A small image captioner, trained from scratch: decoder width 192, decoder norm layernorm.
Rows from block 3 of the image encoder, named by matrix and row number. Rows with one number belong to one neuron. Each number is 200 + 40 x the weight over its row's rms, rounded and kept within 0 to 999. All counts start at 0. After the name is the row's rms in percent of the matrix's.
# gate: MLP gate (encoder.blocks.3.mlp.gate.weight, 416x160), inputs 0-159
# fc1: MLP up (encoder.blocks.3.mlp.fc1.weight, 416x160), inputs 0-159
# fc2: MLP down (encoder.blocks.3.mlp.fc2.weight, 160x416, transposed), outputs 0-159
gate.193,140,213,234,280,124,218,220,226,323,250,198,175,149,324,115,216,185,218,204,198,184,218,222,239,212,141,175,198,187,177,232,199,176,156,190,210,185,203,157,259,192,209,217,188,133,245,206,265,213,210,166,210,193,140,180,217,240,211,169,194,173,210,139,170,175,267,236,203,180,277,195,208,250,275,225,171,311,200,172,128,215,168,159,176,195,183,154,156,232,200,112,213,191,238,247,173,188,178,225,189,178,320,228,189,172,217,158,171,196,189,241,202,175,201,153,160,235,175,180,150,192,165,216,242,228,194,214,140,138,190,194,173,191,195,228,212,128,195,119,265,133,175,252,198,265,179,153,214,207,210,197,272,201,220,165,258,222,245,212,147,216
fc1.193,148,209,167,250,262,196,193,236,232,210,184,182,170,198,197,161,186,262,267,221,94,139,269,197,90,101,155,185,185,207,192,275,209,198,137,261,233,175,201,254,186,237,198,207,218,118,201,179,161,230,234,202,220,263,185,242,206,193,233,255,192,169,266,195,181,163,114,165,248,71,261,198,197,113,228,184,189,223,183,233,243,198,245,153,172,256,193,202,172,138,205,173,267,231,229,124,169,222,178,239,207,183,129,219,182,243,172,234,128,227,214,184,228,252,270,194,213,220,191,216,171,196,155,254,183,179,213,192,210,212,148,211,217,196,211,213,194,187,251,213,201,195,219,227,140,227,184,256,210,251,189,170,198,133,264,175,243,242,202,191,137
fc2.193,147,207,205,218,187,250,275,190,223,217,204,170,129,208,234,317,289,176,238,182,175,159,206,208,159,223,164,238,193,222,214,235,183,190,169,207,210,246,171,248,195,154,218,178,247,186,223,246,237,226,237,225,214,200,264,237,157,157,152,182,160,186,136,243,137,186,113,230,283,223,234,148,202,191,259,254,192,217,186,199,192,225,216,154,193,154,169,172,223,229,254,193,250,167,240,174,203,219,96,187,140,214,178,207,122,284,168,180,174,177,271,195,172,228,192,221,225,221,132,222,191,186,154,204,198,165,256,206,211,252,89,188,200,212,179,218,203,207,176,197,207,189,295,247,158,184,140,184,186,137,238,182,183,79,204,263,142,271,193,201,175
gate.195,194,173,200,245,235,246,168,249,257,199,227,167,188,287,192,290,249,193,252,300,214,183,168,169,150,196,201,222,191,188,203,268,247,187,215,204,118,168,207,273,174,174,189,172,225,217,204,204,173,217,208,252,245,178,208,205,219,191,191,263,147,194,234,258,137,224,179,159,190,235,213,209,148,182,239,188,271,192,242,231,208,164,255,165,231,190,196,159,230,202,146,249,195,220,162,194,92,162,197,170,185,212,280,195,220,214,159,201,190,206,219,164,197,207,165,185,120,141,92,175,184,309,224,227,159,254,180,171,106,220,160,199,157,226,171,139,148,176,154,196,183,164,225,170,194,188,159,207,225,208,159,160,201,205,154,224,198,266,292,122,264
fc1.195,203,210,230,194,175,229,232,101,195,180,195,226,188,233,206,182,208,197,188,231,209,175,238,213,164,245,209,168,205,227,229,231,245,186,198,186,191,192,218,234,197,228,203,195,189,277,232,162,215,195,212,335,215,195,111,192,203,162,201,253,216,146,201,315,192,105,161,282,141,195,207,137,191,107,228,189,197,188,215,242,258,198,259,242,189,168,146,195,260,207,179,149,160,195,220,186,201,118,220,159,153,192,231,270,129,305,193,107,207,137,185,200,187,176,200,231,214,176,194,326,243,199,232,189,207,196,203,185,258,253,139,173,239,207,198,145,268,168,189,259,194,179,141,194,267,163,207,195,211,196,204,201,191,184,240,172,204,143,228,227,231
fc2.195,196,188,180,152,156,210,210,181,188,145,188,197,224,292,243,183,183,216,196,162,201,198,247,233,206,189,234,188,240,252,183,238,199,212,195,143,270,250,203,233,161,294,190,215,160,252,183,175,180,202,117,261,224,274,211,114,240,238,177,249,205,145,207,227,217,169,228,200,148,243,233,184,186,218,304,176,108,206,276,232,225,190,148,167,207,169,204,207,182,120,199,218,212,230,263,229,157,187,219,204,248,233,168,132,245,168,168,135,268,179,224,199,135,233,142,231,125,189,213,268,229,182,177,227,184,127,210,146,200,167,186,178,153,184,194,177,237,243,214,222,245,164,78,268,200,170,247,166,201,157,226,192,172,166,160,168,267,185,192,185,257
gate.203,164,210,159,265,184,189,221,238,180,188,247,149,175,245,253,146,204,242,191,178,195,201,151,179,229,196,245,203,200,222,167,182,197,92,247,193,100,192,259,274,251,216,198,185,179,226,209,160,223,209,211,226,107,231,179,210,184,183,152,188,230,203,182,128,175,215,189,231,134,217,238,228,242,298,285,174,325,199,311,133,203,173,289,156,188,226,187,210,89,196,195,202,219,212,252,191,172,197,216,211,246,214,187,149,215,192,207,183,225,186,187,212,192,201,158,234,225,111,213,222,219,145,231,217,191,210,180,211,167,177,198,123,230,171,228,219,214,156,196,194,186,161,289,174,265,212,190,150,199,180,200,163,206,227,173,187,225,285,158,115,228
fc1.203,172,193,221,190,128,241,239,219,201,197,113,196,187,247,98,259,181,147,179,256,160,214,221,213,188,104,156,156,199,255,252,205,210,296,234,231,215,219,128,188,202,231,239,220,188,239,234,189,148,183,248,211,195,167,169,155,199,177,231,248,181,170,169,205,204,222,243,165,211,236,206,235,158,122,193,202,149,180,187,234,255,224,196,104,220,175,185,174,192,183,207,167,216,214,206,210,268,214,186,176,166,175,253,246,246,228,215,206,149,304,221,249,232,238,290,241,150,242,90,185,208,200,163,263,245,225,139,196,224,232,168,179,140,205,213,189,140,164,230,198,185,218,202,154,244,134,192,145,228,219,242,183,118,156,151,194,246,203,222,266,161
fc2.203,150,252,185,167,144,265,173,211,257,207,214,167,272,229,240,252,215,132,170,201,171,193,196,229,281,155,214,197,215,191,151,194,221,195,202,203,230,146,190,215,240,193,183,178,204,187,243,167,212,173,262,132,240,198,288,189,245,200,190,272,172,117,189,188,186,216,163,109,233,175,201,201,200,138,199,220,194,222,257,254,122,156,237,120,206,141,187,157,168,224,235,163,196,151,174,257,236,200,172,270,283,186,189,229,195,131,189,206,172,261,230,302,142,185,224,194,276,234,106,190,147,217,193,225,222,192,226,211,109,159,150,177,145,213,191,122,133,200,223,199,212,191,219,203,216,207,217,164,244,178,271,199,170,189,183,203,286,250,231,220,214
gate.206,173,132,280,202,220,202,202,141,193,243,192,185,212,240,203,217,204,215,183,168,214,267,243,179,252,147,169,184,259,185,138,197,193,222,180,213,178,182,226,198,257,188,144,169,184,253,179,264,205,207,192,242,220,240,235,130,234,180,169,228,174,155,246,122,164,241,204,209,168,154,132,230,184,278,202,194,264,162,213,143,219,180,194,190,147,308,178,165,249,188,213,217,238,119,159,191,279,164,204,252,175,205,155,208,250,220,183,153,233,123,192,202,202,184,69,212,185,193,215,257,210,211,210,262,181,167,159,118,144,234,211,199,189,144,280,243,204,168,160,256,208,225,269,177,199,257,253,184,244,235,167,283,139,247,161,242,208,197,205,198,189
fc1.206,167,196,209,169,240,221,186,270,148,171,298,193,177,185,147,292,290,251,267,222,197,134,165,201,195,199,197,196,206,209,204,180,231,262,172,207,290,152,163,200,206,179,81,181,261,131,240,186,202,218,207,235,194,198,197,257,194,189,178,291,223,233,211,124,198,202,234,217,210,213,173,225,165,223,224,238,172,181,214,162,202,187,190,185,132,159,211,180,80,196,96,241,145,271,171,188,308,211,203,248,172,213,210,155,152,209,198,216,241,151,149,197,165,207,230,142,222,142,298,210,192,180,188,175,209,278,218,169,202,199,186,198,201,181,166,200,216,219,199,202,243,213,171,154,170,217,240,168,209,136,218,278,151,210,207,183,205,203,194,244,251
fc2.206,178,234,171,108,242,191,186,190,172,147,183,229,126,209,253,239,221,167,228,310,244,227,112,134,206,188,262,191,203,232,219,236,150,217,206,147,173,200,187,191,162,181,207,191,175,183,238,171,217,176,258,159,216,155,201,191,200,177,147,206,170,157,180,211,232,189,290,223,213,225,262,235,192,232,232,184,220,150,190,236,246,202,234,290,140,197,213,101,218,210,248,205,184,162,180,82,221,192,220,171,169,173,212,156,220,284,220,208,190,157,198,195,173,137,272,236,217,204,227,175,207,173,314,238,196,191,158,176,159,167,199,243,217,189,153,173,167,127,284,212,245,154,181,221,190,132,212,202,227,247,231,180,204,182,271,257,174,286,182,165,222
gate.207,079,302,257,238,188,268,203,199,207,210,94,169,227,306,202,242,223,246,201,210,209,234,230,209,199,147,203,197,198,211,219,178,193,156,172,200,161,186,222,210,177,253,201,189,199,294,187,178,205,198,216,219,175,212,181,192,195,204,187,206,188,208,282,217,170,248,190,214,168,224,229,182,217,197,239,258,280,203,205,185,205,174,297,173,139,193,181,188,134,121,89,191,240,193,193,218,209,195,191,191,169,223,172,191,250,182,190,147,275,183,161,214,159,202,149,210,211,199,211,189,233,93,202,241,208,204,164,155,59,240,179,121,260,208,202,171,166,148,147,212,241,162,249,211,338,238,213,212,194,203,180,200,140,221,145,178,183,232,196,171,239
fc1.207,086,179,181,178,148,240,150,176,185,103,243,204,183,174,203,174,119,143,176,284,269,155,153,235,126,238,180,189,207,192,257,176,225,204,247,157,216,169,246,158,160,218,210,201,196,222,204,206,206,236,272,257,248,170,249,93,278,222,133,138,126,207,232,227,197,143,256,183,209,135,167,163,192,203,180,149,216,205,179,204,240,245,218,110,255,202,190,185,174,220,163,140,192,212,257,147,207,218,221,226,218,222,209,263,239,183,271,198,157,203,153,269,151,189,184,188,180,232,142,181,199,216,167,190,251,139,169,282,230,224,232,176,219,288,287,199,262,260,171,192,200,196,202,212,230,200,220,144,244,191,212,226,193,157,193,172,208,147,179,220,252
fc2.207,077,191,185,282,191,200,200,218,181,185,180,161,203,258,227,221,135,190,97,264,225,153,169,111,128,166,195,265,214,200,175,187,204,207,203,160,118,250,201,206,202,236,241,194,176,205,226,206,158,217,190,158,168,155,199,223,195,211,232,175,139,150,178,240,227,180,230,198,201,149,248,208,169,210,191,225,147,194,169,215,220,214,157,86,245,236,276,170,180,208,202,195,176,199,250,178,174,186,207,198,233,194,212,198,284,257,196,250,215,187,146,202,210,197,201,185,111,196,115,230,175,272,138,155,176,128,280,248,199,224,206,205,175,159,201,174,224,266,254,167,197,287,209,290,281,143,245,192,223,215,244,273,266,139,228,199,221,170,220,163,254
gate.209,155,235,192,273,217,231,146,202,197,226,139,222,238,253,223,224,232,146,250,205,150,136,212,247,151,127,184,216,205,199,199,202,202,207,283,179,147,156,218,249,240,226,192,143,217,187,160,113,258,193,241,175,214,187,160,186,167,290,195,199,236,141,152,218,198,328,221,194,197,220,178,195,232,247,168,221,300,198,211,181,207,168,224,136,220,198,169,188,166,206,211,116,242,218,285,184,235,188,209,222,200,215,191,244,185,247,170,274,197,214,197,228,162,148,219,242,195,228,208,185,142,213,186,210,182,217,159,130,144,190,219,215,184,184,216,265,118,143,200,188,90,205,213,132,315,169,158,152,211,177,201,188,186,261,167,225,224,253,206,153,213
fc1.209,158,167,160,198,254,215,220,241,172,242,221,165,226,180,159,198,190,184,116,231,258,256,200,248,263,200,199,218,206,220,258,121,240,199,207,244,196,99,192,231,155,208,163,233,205,190,245,219,205,219,240,159,228,180,209,156,182,143,239,170,185,198,141,240,255,127,155,210,188,187,176,259,173,199,125,196,231,202,159,203,192,200,229,198,230,179,197,194,216,207,188,185,257,126,189,221,210,203,193,208,212,216,211,148,252,215,166,186,158,258,209,156,233,233,231,121,146,225,233,108,225,202,228,207,252,264,343,254,225,184,174,162,157,214,118,171,201,180,203,193,265,216,184,161,149,206,310,200,190,174,117,189,239,169,121,139,207,212,294,169,205
fc2.209,162,247,178,216,229,239,255,257,212,229,194,162,158,172,240,170,292,275,205,160,229,233,189,169,203,257,185,166,196,244,239,167,199,225,217,198,107,110,160,184,128,197,192,218,188,161,250,223,156,170,265,251,162,227,167,233,186,241,203,174,143,178,134,230,191,234,200,247,206,157,217,226,212,220,147,203,183,181,209,247,174,177,206,144,213,147,179,227,230,198,193,178,231,199,206,285,195,190,163,159,230,147,245,236,216,249,147,264,216,297,162,203,215,276,219,172,167,223,185,268,213,244,241,120,227,233,201,201,197,127,166,191,204,195,145,113,181,186,194,176,199,171,218,116,299,153,145,204,251,157,146,219,251,212,203,212,209,197,183,240,90
gate.212,217,174,230,249,201,185,192,167,220,206,220,127,194,292,132,206,209,218,147,200,237,204,180,183,218,256,204,205,208,188,194,233,218,262,267,147,132,209,198,228,184,168,249,183,189,247,140,128,265,221,213,175,285,163,187,174,236,207,206,198,270,153,207,201,181,281,138,209,145,264,200,220,197,243,204,224,248,167,253,191,200,169,279,209,189,225,200,230,117,123,145,195,194,218,176,203,192,147,204,227,203,254,153,206,207,217,157,210,234,218,268,221,178,125,132,296,125,186,173,199,152,146,205,181,163,199,206,137,158,268,192,212,239,160,206,250,166,105,215,145,223,213,185,181,247,206,228,205,214,192,200,295,188,248,234,191,218,202,232,91,241
fc1.212,213,175,228,191,117,201,279,183,202,167,175,204,99,149,247,166,190,200,193,180,276,226,236,211,205,204,185,198,197,221,215,200,95,226,193,204,136,255,247,177,162,202,218,150,152,159,183,26,198,168,201,168,175,201,190,147,182,208,241,180,237,225,261,302,205,223,194,235,128,183,183,159,162,223,258,172,197,222,240,212,211,263,168,230,270,192,192,303,262,201,94,245,191,181,260,170,190,217,201,181,218,167,166,214,242,198,205,169,261,200,240,209,198,192,165,166,107,197,204,178,260,212,185,187,236,204,247,220,205,202,189,258,199,272,206,175,216,174,173,192,301,193,214,210,193,234,239,200,286,200,184,185,197,175,176,185,184,202,228,238,178
fc2.212,217,213,243,174,193,190,178,188,213,195,250,210,226,249,229,196,148,191,204,121,196,213,162,200,197,182,241,119,196,221,146,175,107,222,198,153,205,143,231,241,191,197,185,249,275,197,137,271,162,137,202,176,200,191,118,177,179,207,155,201,260,323,209,193,127,218,212,161,199,195,190,240,244,176,215,269,182,211,204,280,168,200,175,230,258,165,234,132,210,226,130,169,178,249,278,186,142,162,193,198,230,162,226,284,277,215,220,203,179,191,132,194,181,242,191,188,197,260,197,144,261,162,232,143,219,212,239,241,206,175,203,233,266,207,209,218,194,188,202,223,263,188,244,168,181,150,81,173,183,263,179,100,217,242,221,217,212,196,238,229,170
gate.216,182,202,181,174,239,199,171,189,211,198,185,135,230,250,229,203,270,224,174,235,159,258,215,241,235,170,241,192,170,146,177,249,235,183,184,101,169,208,237,230,181,220,146,183,188,177,210,193,187,216,226,222,135,198,174,255,206,182,265,256,199,180,311,234,118,233,200,224,163,180,230,251,203,121,153,248,221,167,154,194,245,219,268,219,188,200,217,173,132,124,103,190,268,200,128,201,198,195,208,219,174,259,188,209,286,228,216,150,166,229,248,244,182,205,128,222,290,209,197,160,169,128,179,248,184,234,152,182,144,222,175,199,181,196,272,186,189,201,269,185,131,228,149,133,253,133,197,221,202,250,211,280,148,185,159,187,196,224,215,193,225
fc1.216,188,213,222,181,233,205,203,235,339,225,176,197,179,191,171,200,134,214,226,188,238,184,98,208,212,158,183,203,201,225,221,163,170,153,208,229,152,192,212,177,178,265,196,227,215,241,222,170,213,236,89,157,164,138,195,224,181,186,204,284,193,259,220,158,179,244,232,248,178,224,257,213,208,147,203,88,173,201,150,186,171,147,203,279,148,181,149,209,274,208,231,163,196,219,202,210,224,212,178,205,96,193,256,158,263,168,140,194,226,147,190,199,176,185,218,181,152,173,187,196,182,230,204,187,258,189,125,245,162,254,226,170,214,249,233,217,140,195,208,242,205,186,252,216,159,254,229,226,227,173,154,171,204,230,244,190,142,201,213,296,316
fc2.216,178,231,178,209,189,162,224,231,265,250,160,166,152,196,223,212,195,192,182,128,157,158,217,260,199,198,180,182,115,166,176,171,199,184,196,248,252,183,226,119,252,254,167,199,148,184,176,209,225,241,198,195,218,217,226,280,240,133,128,302,183,252,154,105,194,252,144,199,244,208,225,231,190,197,208,140,224,149,173,224,168,223,201,223,217,172,233,134,192,285,193,184,276,140,185,235,204,169,179,230,188,179,198,261,223,194,188,175,223,200,230,230,243,245,248,206,220,168,179,130,206,260,161,137,177,248,213,230,200,162,229,182,228,249,270,130,187,197,247,267,229,113,189,202,161,239,193,177,275,188,114,204,228,255,200,202,228,185,89,196,182
gate.217,160,253,227,214,198,234,234,175,199,213,214,155,176,225,248,167,287,193,229,250,224,307,228,250,258,233,170,208,195,206,184,239,233,199,200,165,21,210,219,233,206,205,223,212,189,184,191,173,198,249,174,167,187,147,204,224,179,166,232,246,172,189,189,255,195,260,178,186,146,230,165,177,194,246,232,226,236,181,226,142,174,194,242,144,197,184,199,192,210,216,200,205,134,175,170,191,262,150,241,287,172,214,197,181,172,242,232,167,202,220,171,213,118,238,169,219,147,176,151,164,149,186,228,240,200,168,190,205,125,185,180,284,176,184,185,197,208,220,169,211,177,175,276,189,240,282,214,237,232,187,136,247,135,170,124,192,154,287,283,130,265
fc1.217,165,179,121,144,170,224,117,191,146,217,189,174,229,203,123,264,156,197,188,229,229,213,209,126,189,322,205,253,171,202,272,194,208,193,159,189,234,245,235,147,184,185,191,284,252,237,249,236,183,194,232,209,213,188,183,215,198,221,165,258,147,188,136,197,215,185,210,187,153,228,114,232,207,220,235,201,141,240,103,177,215,223,196,130,141,230,238,178,166,192,158,159,157,168,205,173,188,127,211,172,216,205,224,269,233,167,250,197,150,229,188,180,190,203,139,213,163,204,273,197,249,149,203,199,192,171,156,238,201,243,214,126,271,189,249,272,216,247,185,158,128,198,208,212,172,164,231,192,238,214,167,289,317,214,171,209,223,177,228,184,208
fc2.217,147,149,126,148,211,216,206,261,32,246,158,177,201,217,198,215,225,201,206,167,211,198,224,186,192,216,215,218,179,188,305,234,160,193,143,193,223,164,217,246,247,224,242,217,212,158,171,167,227,193,162,207,276,113,232,184,258,236,214,204,170,250,183,143,141,200,275,198,220,161,190,205,214,204,216,149,210,202,143,242,195,160,191,176,200,198,252,235,184,255,201,209,212,235,186,228,174,249,99,115,151,156,160,212,174,110,228,202,185,261,162,187,246,275,243,166,235,285,195,227,201,175,252,216,124,231,189,219,213,194,201,176,164,190,227,206,177,226,242,124,232,253,165,179,191,251,240,232,183,194,210,220,203,243,158,192,203,149,128,279,189
gate.220,191,262,260,113,147,209,220,191,200,203,162,210,156,208,214,158,223,205,198,211,255,188,164,334,264,184,221,208,182,219,134,204,181,211,212,173,195,202,216,290,155,183,97,122,186,221,217,230,207,152,194,174,213,235,178,235,237,204,210,202,170,170,200,158,188,264,188,197,161,160,156,209,188,234,131,324,274,163,217,183,182,218,187,217,183,242,205,182,137,206,167,164,197,152,189,187,189,190,187,267,212,229,161,199,191,297,202,206,230,183,175,226,137,221,165,215,226,226,243,196,193,176,205,264,194,217,131,216,183,207,211,148,153,186,162,165,196,204,204,205,150,221,242,302,200,235,184,96,350,208,212,246,252,198,224,238,237,228,190,201,189
fc1.220,184,281,233,181,210,182,152,230,171,195,205,217,203,170,229,217,235,200,239,175,178,160,125,137,218,218,232,197,212,224,194,115,223,203,203,251,209,167,225,159,197,214,105,156,183,264,226,212,281,197,186,215,157,164,155,223,231,200,239,115,197,192,201,207,247,229,177,189,143,234,200,202,163,187,130,196,275,155,166,215,93,218,182,152,167,190,215,237,101,228,244,226,197,268,179,241,121,218,217,239,182,253,253,224,263,193,207,170,137,153,203,191,149,241,179,178,176,166,240,291,175,166,214,257,137,218,220,209,120,167,227,268,200,206,139,97,296,236,228,154,222,230,183,189,223,199,204,143,227,204,213,185,248,215,177,167,246,192,234,171,239
fc2.220,196,253,214,197,226,208,197,236,176,271,179,190,254,197,178,236,237,231,182,202,190,201,158,173,240,240,213,203,132,197,200,206,156,182,265,225,160,190,207,168,162,144,128,134,158,204,203,151,189,150,229,155,180,186,157,267,172,217,201,208,261,165,241,264,220,183,201,187,169,179,212,327,240,211,85,230,181,193,154,151,182,158,215,157,190,192,161,239,168,237,158,199,104,198,176,233,286,239,178,236,232,231,236,270,189,187,246,149,202,171,177,176,76,181,168,256,310,167,206,199,209,210,185,200,207,209,193,189,193,261,263,258,292,218,174,181,193,192,107,195,260,231,192,157,203,157,231,169,218,273,219,225,240,174,203,150,198,193,222,199,233
gate.221,151,168,219,252,178,235,242,262,220,169,199,192,238,217,234,140,211,181,236,224,243,211,220,216,170,139,260,142,197,205,156,278,233,139,169,217,106,118,203,285,216,222,129,136,132,223,265,201,189,202,194,252,246,183,192,158,223,278,194,153,189,248,215,132,192,238,190,231,179,198,225,166,232,216,193,202,214,166,233,136,232,164,150,161,208,193,198,208,103,136,126,195,275,190,221,215,124,200,191,194,172,216,196,253,180,215,188,185,180,202,246,255,176,251,204,299,261,212,191,222,121,196,188,262,185,149,176,214,90,192,199,205,199,216,238,197,206,187,193,260,126,270,194,204,206,212,159,226,200,230,197,186,201,245,175,152,231,226,211,117,145
fc1.221,172,198,245,270,176,232,201,257,205,197,151,179,149,180,214,248,200,237,175,236,144,221,253,160,103,225,228,200,201,258,162,212,141,184,195,121,198,225,196,208,230,229,254,170,251,282,141,202,189,235,237,197,196,199,164,225,160,194,188,198,139,240,154,206,288,163,192,182,172,239,178,175,251,125,189,159,169,182,156,238,298,169,132,175,183,200,202,196,179,174,193,272,162,185,262,198,128,221,244,125,223,210,221,205,213,103,208,253,247,245,181,179,172,174,198,284,240,188,202,148,179,129,215,264,242,281,69,159,187,227,213,209,108,225,198,276,194,167,164,214,215,195,152,200,184,177,202,196,197,168,213,243,159,199,193,176,195,181,165,205,197
fc2.221,149,192,253,235,145,205,238,293,199,152,304,191,210,188,189,203,258,167,182,142,153,211,154,229,198,176,232,101,204,204,202,260,200,210,190,179,260,242,263,295,247,185,191,205,224,256,161,176,179,261,187,243,237,206,181,116,245,203,216,182,191,225,190,290,177,217,257,197,238,194,177,169,206,200,174,116,218,196,178,209,234,184,146,136,234,220,193,122,210,198,174,251,128,208,230,155,217,201,215,208,228,219,151,198,157,130,192,249,207,196,125,276,156,184,211,260,192,144,196,179,198,165,262,196,167,254,182,140,237,171,154,215,192,210,154,201,246,166,174,211,197,212,220,155,278,176,211,102,161,222,224,243,162,220,193,242,129,243,165,148,259
gate.223,193,181,205,241,129,242,230,168,280,220,185,235,193,222,196,157,143,184,173,181,174,230,251,187,292,170,227,199,190,190,158,232,143,113,161,188,160,141,212,244,201,240,175,197,153,252,230,220,174,171,244,203,185,222,155,169,244,228,128,211,164,164,264,138,196,231,216,233,189,186,198,169,296,232,267,139,169,168,313,161,173,118,265,183,142,216,144,220,237,164,212,120,220,166,254,199,230,228,195,245,243,213,175,189,205,177,242,205,217,206,216,213,189,209,203,247,260,201,150,227,168,87,230,228,179,124,117,177,130,179,187,200,209,175,282,217,152,200,144,260,215,221,213,195,180,219,226,199,244,206,192,218,270,195,223,217,218,267,209,180,157
fc1.223,162,127,230,211,213,259,186,238,81,194,209,202,220,186,283,185,191,241,213,283,135,215,233,51,187,241,176,200,218,174,176,157,245,187,234,240,210,201,169,146,185,208,221,213,195,213,154,230,140,193,257,197,203,243,272,176,122,179,173,146,148,187,147,154,239,200,187,192,132,236,195,219,138,152,202,104,292,230,209,194,187,258,178,158,204,206,243,187,207,230,216,239,226,230,178,202,262,194,206,182,207,207,202,100,219,273,269,174,194,224,273,132,202,223,172,178,261,162,196,205,180,122,224,149,185,170,163,245,142,201,185,161,227,191,200,240,236,183,236,220,194,148,247,216,210,195,170,206,235,226,216,147,162,210,274,193,224,202,189,190,241
fc2.223,161,138,199,183,241,132,197,221,191,201,137,204,224,198,213,168,197,214,252,259,182,263,205,249,223,221,217,172,195,174,136,264,264,242,168,205,189,203,216,123,109,213,170,233,206,169,200,147,222,205,223,203,268,179,202,211,138,207,194,231,191,201,267,140,225,239,211,219,209,178,160,145,174,114,207,202,224,249,177,194,205,173,250,293,199,176,146,175,243,183,183,273,242,150,158,103,195,197,194,214,271,158,216,143,189,187,258,256,155,211,182,148,121,224,224,155,221,215,279,197,186,177,252,185,210,311,253,218,265,153,235,181,187,203,222,189,184,207,203,195,192,164,215,236,146,286,212,168,140,199,173,259,187,223,147,150,217,141,124,245,254
gate.224,155,237,181,191,168,290,219,219,183,171,209,169,264,228,180,200,194,200,224,183,176,270,192,222,204,198,274,193,215,189,204,155,226,155,235,183,184,126,184,243,197,174,211,135,143,199,180,314,200,227,218,161,243,228,175,206,303,215,212,219,162,245,134,188,227,254,213,244,259,195,193,223,208,193,236,277,209,230,195,84,193,169,207,174,204,208,221,181,175,192,207,187,218,274,192,218,262,156,205,202,142,217,123,171,176,255,147,182,217,195,184,161,142,181,94,192,250,194,207,161,174,192,170,208,217,175,121,171,176,145,200,112,174,269,239,201,179,247,176,202,189,258,216,152,210,224,190,212,201,148,124,200,201,190,151,237,256,243,230,54,202
fc1.224,159,188,187,210,243,180,198,160,203,210,165,160,164,202,199,243,233,123,131,205,158,263,174,270,137,172,110,155,260,216,144,180,217,184,116,226,187,174,189,150,194,192,179,140,196,197,193,223,172,175,178,253,237,234,198,227,147,229,176,156,217,173,191,88,243,167,256,235,189,200,186,319,214,219,254,178,198,162,163,229,198,207,244,139,242,200,212,249,206,203,167,170,264,180,188,231,210,260,198,211,155,171,294,192,204,198,143,203,145,209,170,262,196,203,194,273,248,225,168,270,129,221,200,172,265,178,322,239,163,217,223,233,219,197,149,239,110,249,146,229,189,162,196,223,231,224,216,199,259,203,207,174,188,224,176,205,221,201,231,258,128
fc2.224,155,256,175,181,175,154,268,275,244,288,170,157,190,266,281,197,193,100,156,169,216,211,206,231,213,232,123,179,201,199,171,245,261,263,154,254,195,164,155,196,162,315,182,110,267,200,166,202,168,210,188,260,188,231,217,155,220,211,163,251,206,158,231,152,219,211,266,193,198,197,221,182,212,217,206,223,186,154,186,161,214,223,199,196,201,222,205,242,217,143,211,156,216,198,210,202,204,227,179,165,163,204,187,234,202,186,215,260,196,226,191,199,192,244,176,284,228,164,151,181,144,172,214,194,233,202,261,154,169,220,142,184,280,172,151,140,164,238,174,224,175,142,274,174,224,181,159,134,210,86,168,159,210,254,284,210,151,178,205,140,234
gate.225,177,187,196,274,242,207,195,179,169,220,64,148,171,281,159,210,221,247,207,253,165,189,191,254,234,174,153,176,211,186,197,227,207,225,187,198,202,169,240,201,222,221,180,226,164,223,204,194,207,203,257,213,212,251,190,179,219,198,158,199,206,192,186,139,107,196,199,159,160,221,71,164,207,254,193,180,179,161,235,156,175,171,219,147,186,227,204,170,138,226,214,311,168,209,202,186,200,235,199,175,186,194,224,207,332,180,204,208,186,188,125,197,200,187,157,211,237,212,196,261,221,228,191,281,175,158,176,159,137,234,204,169,251,161,273,135,182,184,191,210,219,207,267,227,308,96,189,159,141,235,208,219,197,242,190,273,241,269,206,237,202
fc1.225,162,227,278,218,262,100,249,213,204,252,188,151,117,236,205,239,256,302,259,233,176,212,201,150,214,206,186,254,227,199,234,215,240,193,215,150,269,240,175,240,158,243,224,175,194,224,168,141,207,220,237,204,225,209,167,159,238,203,218,255,197,137,124,259,174,211,180,96,154,239,117,249,196,233,165,187,195,222,197,242,176,165,237,211,161,210,176,208,276,240,209,217,148,195,98,200,228,191,201,88,157,197,212,118,236,208,192,140,208,149,165,88,204,191,150,206,177,203,189,232,199,171,215,182,203,239,207,188,265,162,192,197,202,163,164,189,226,184,183,191,249,176,222,228,181,170,199,227,206,200,201,277,146,205,215,241,234,276,148,176,216
fc2.225,170,215,244,282,177,155,261,202,189,260,204,174,164,283,118,277,191,194,233,249,187,190,230,218,187,197,171,180,195,248,205,175,176,104,150,200,143,177,179,238,193,275,141,198,147,172,187,190,192,102,178,211,235,185,173,101,208,182,199,181,224,205,151,137,193,178,197,242,285,287,145,145,138,199,219,186,203,175,215,207,251,196,216,257,219,203,154,194,180,242,172,236,156,173,202,166,180,199,207,245,141,210,278,192,159,186,207,211,236,212,211,185,175,266,274,214,167,209,268,183,251,177,196,213,139,156,278,232,285,171,181,229,211,108,217,210,220,157,208,128,257,192,190,241,146,197,176,174,183,195,190,224,259,208,260,213,224,271,172,245,206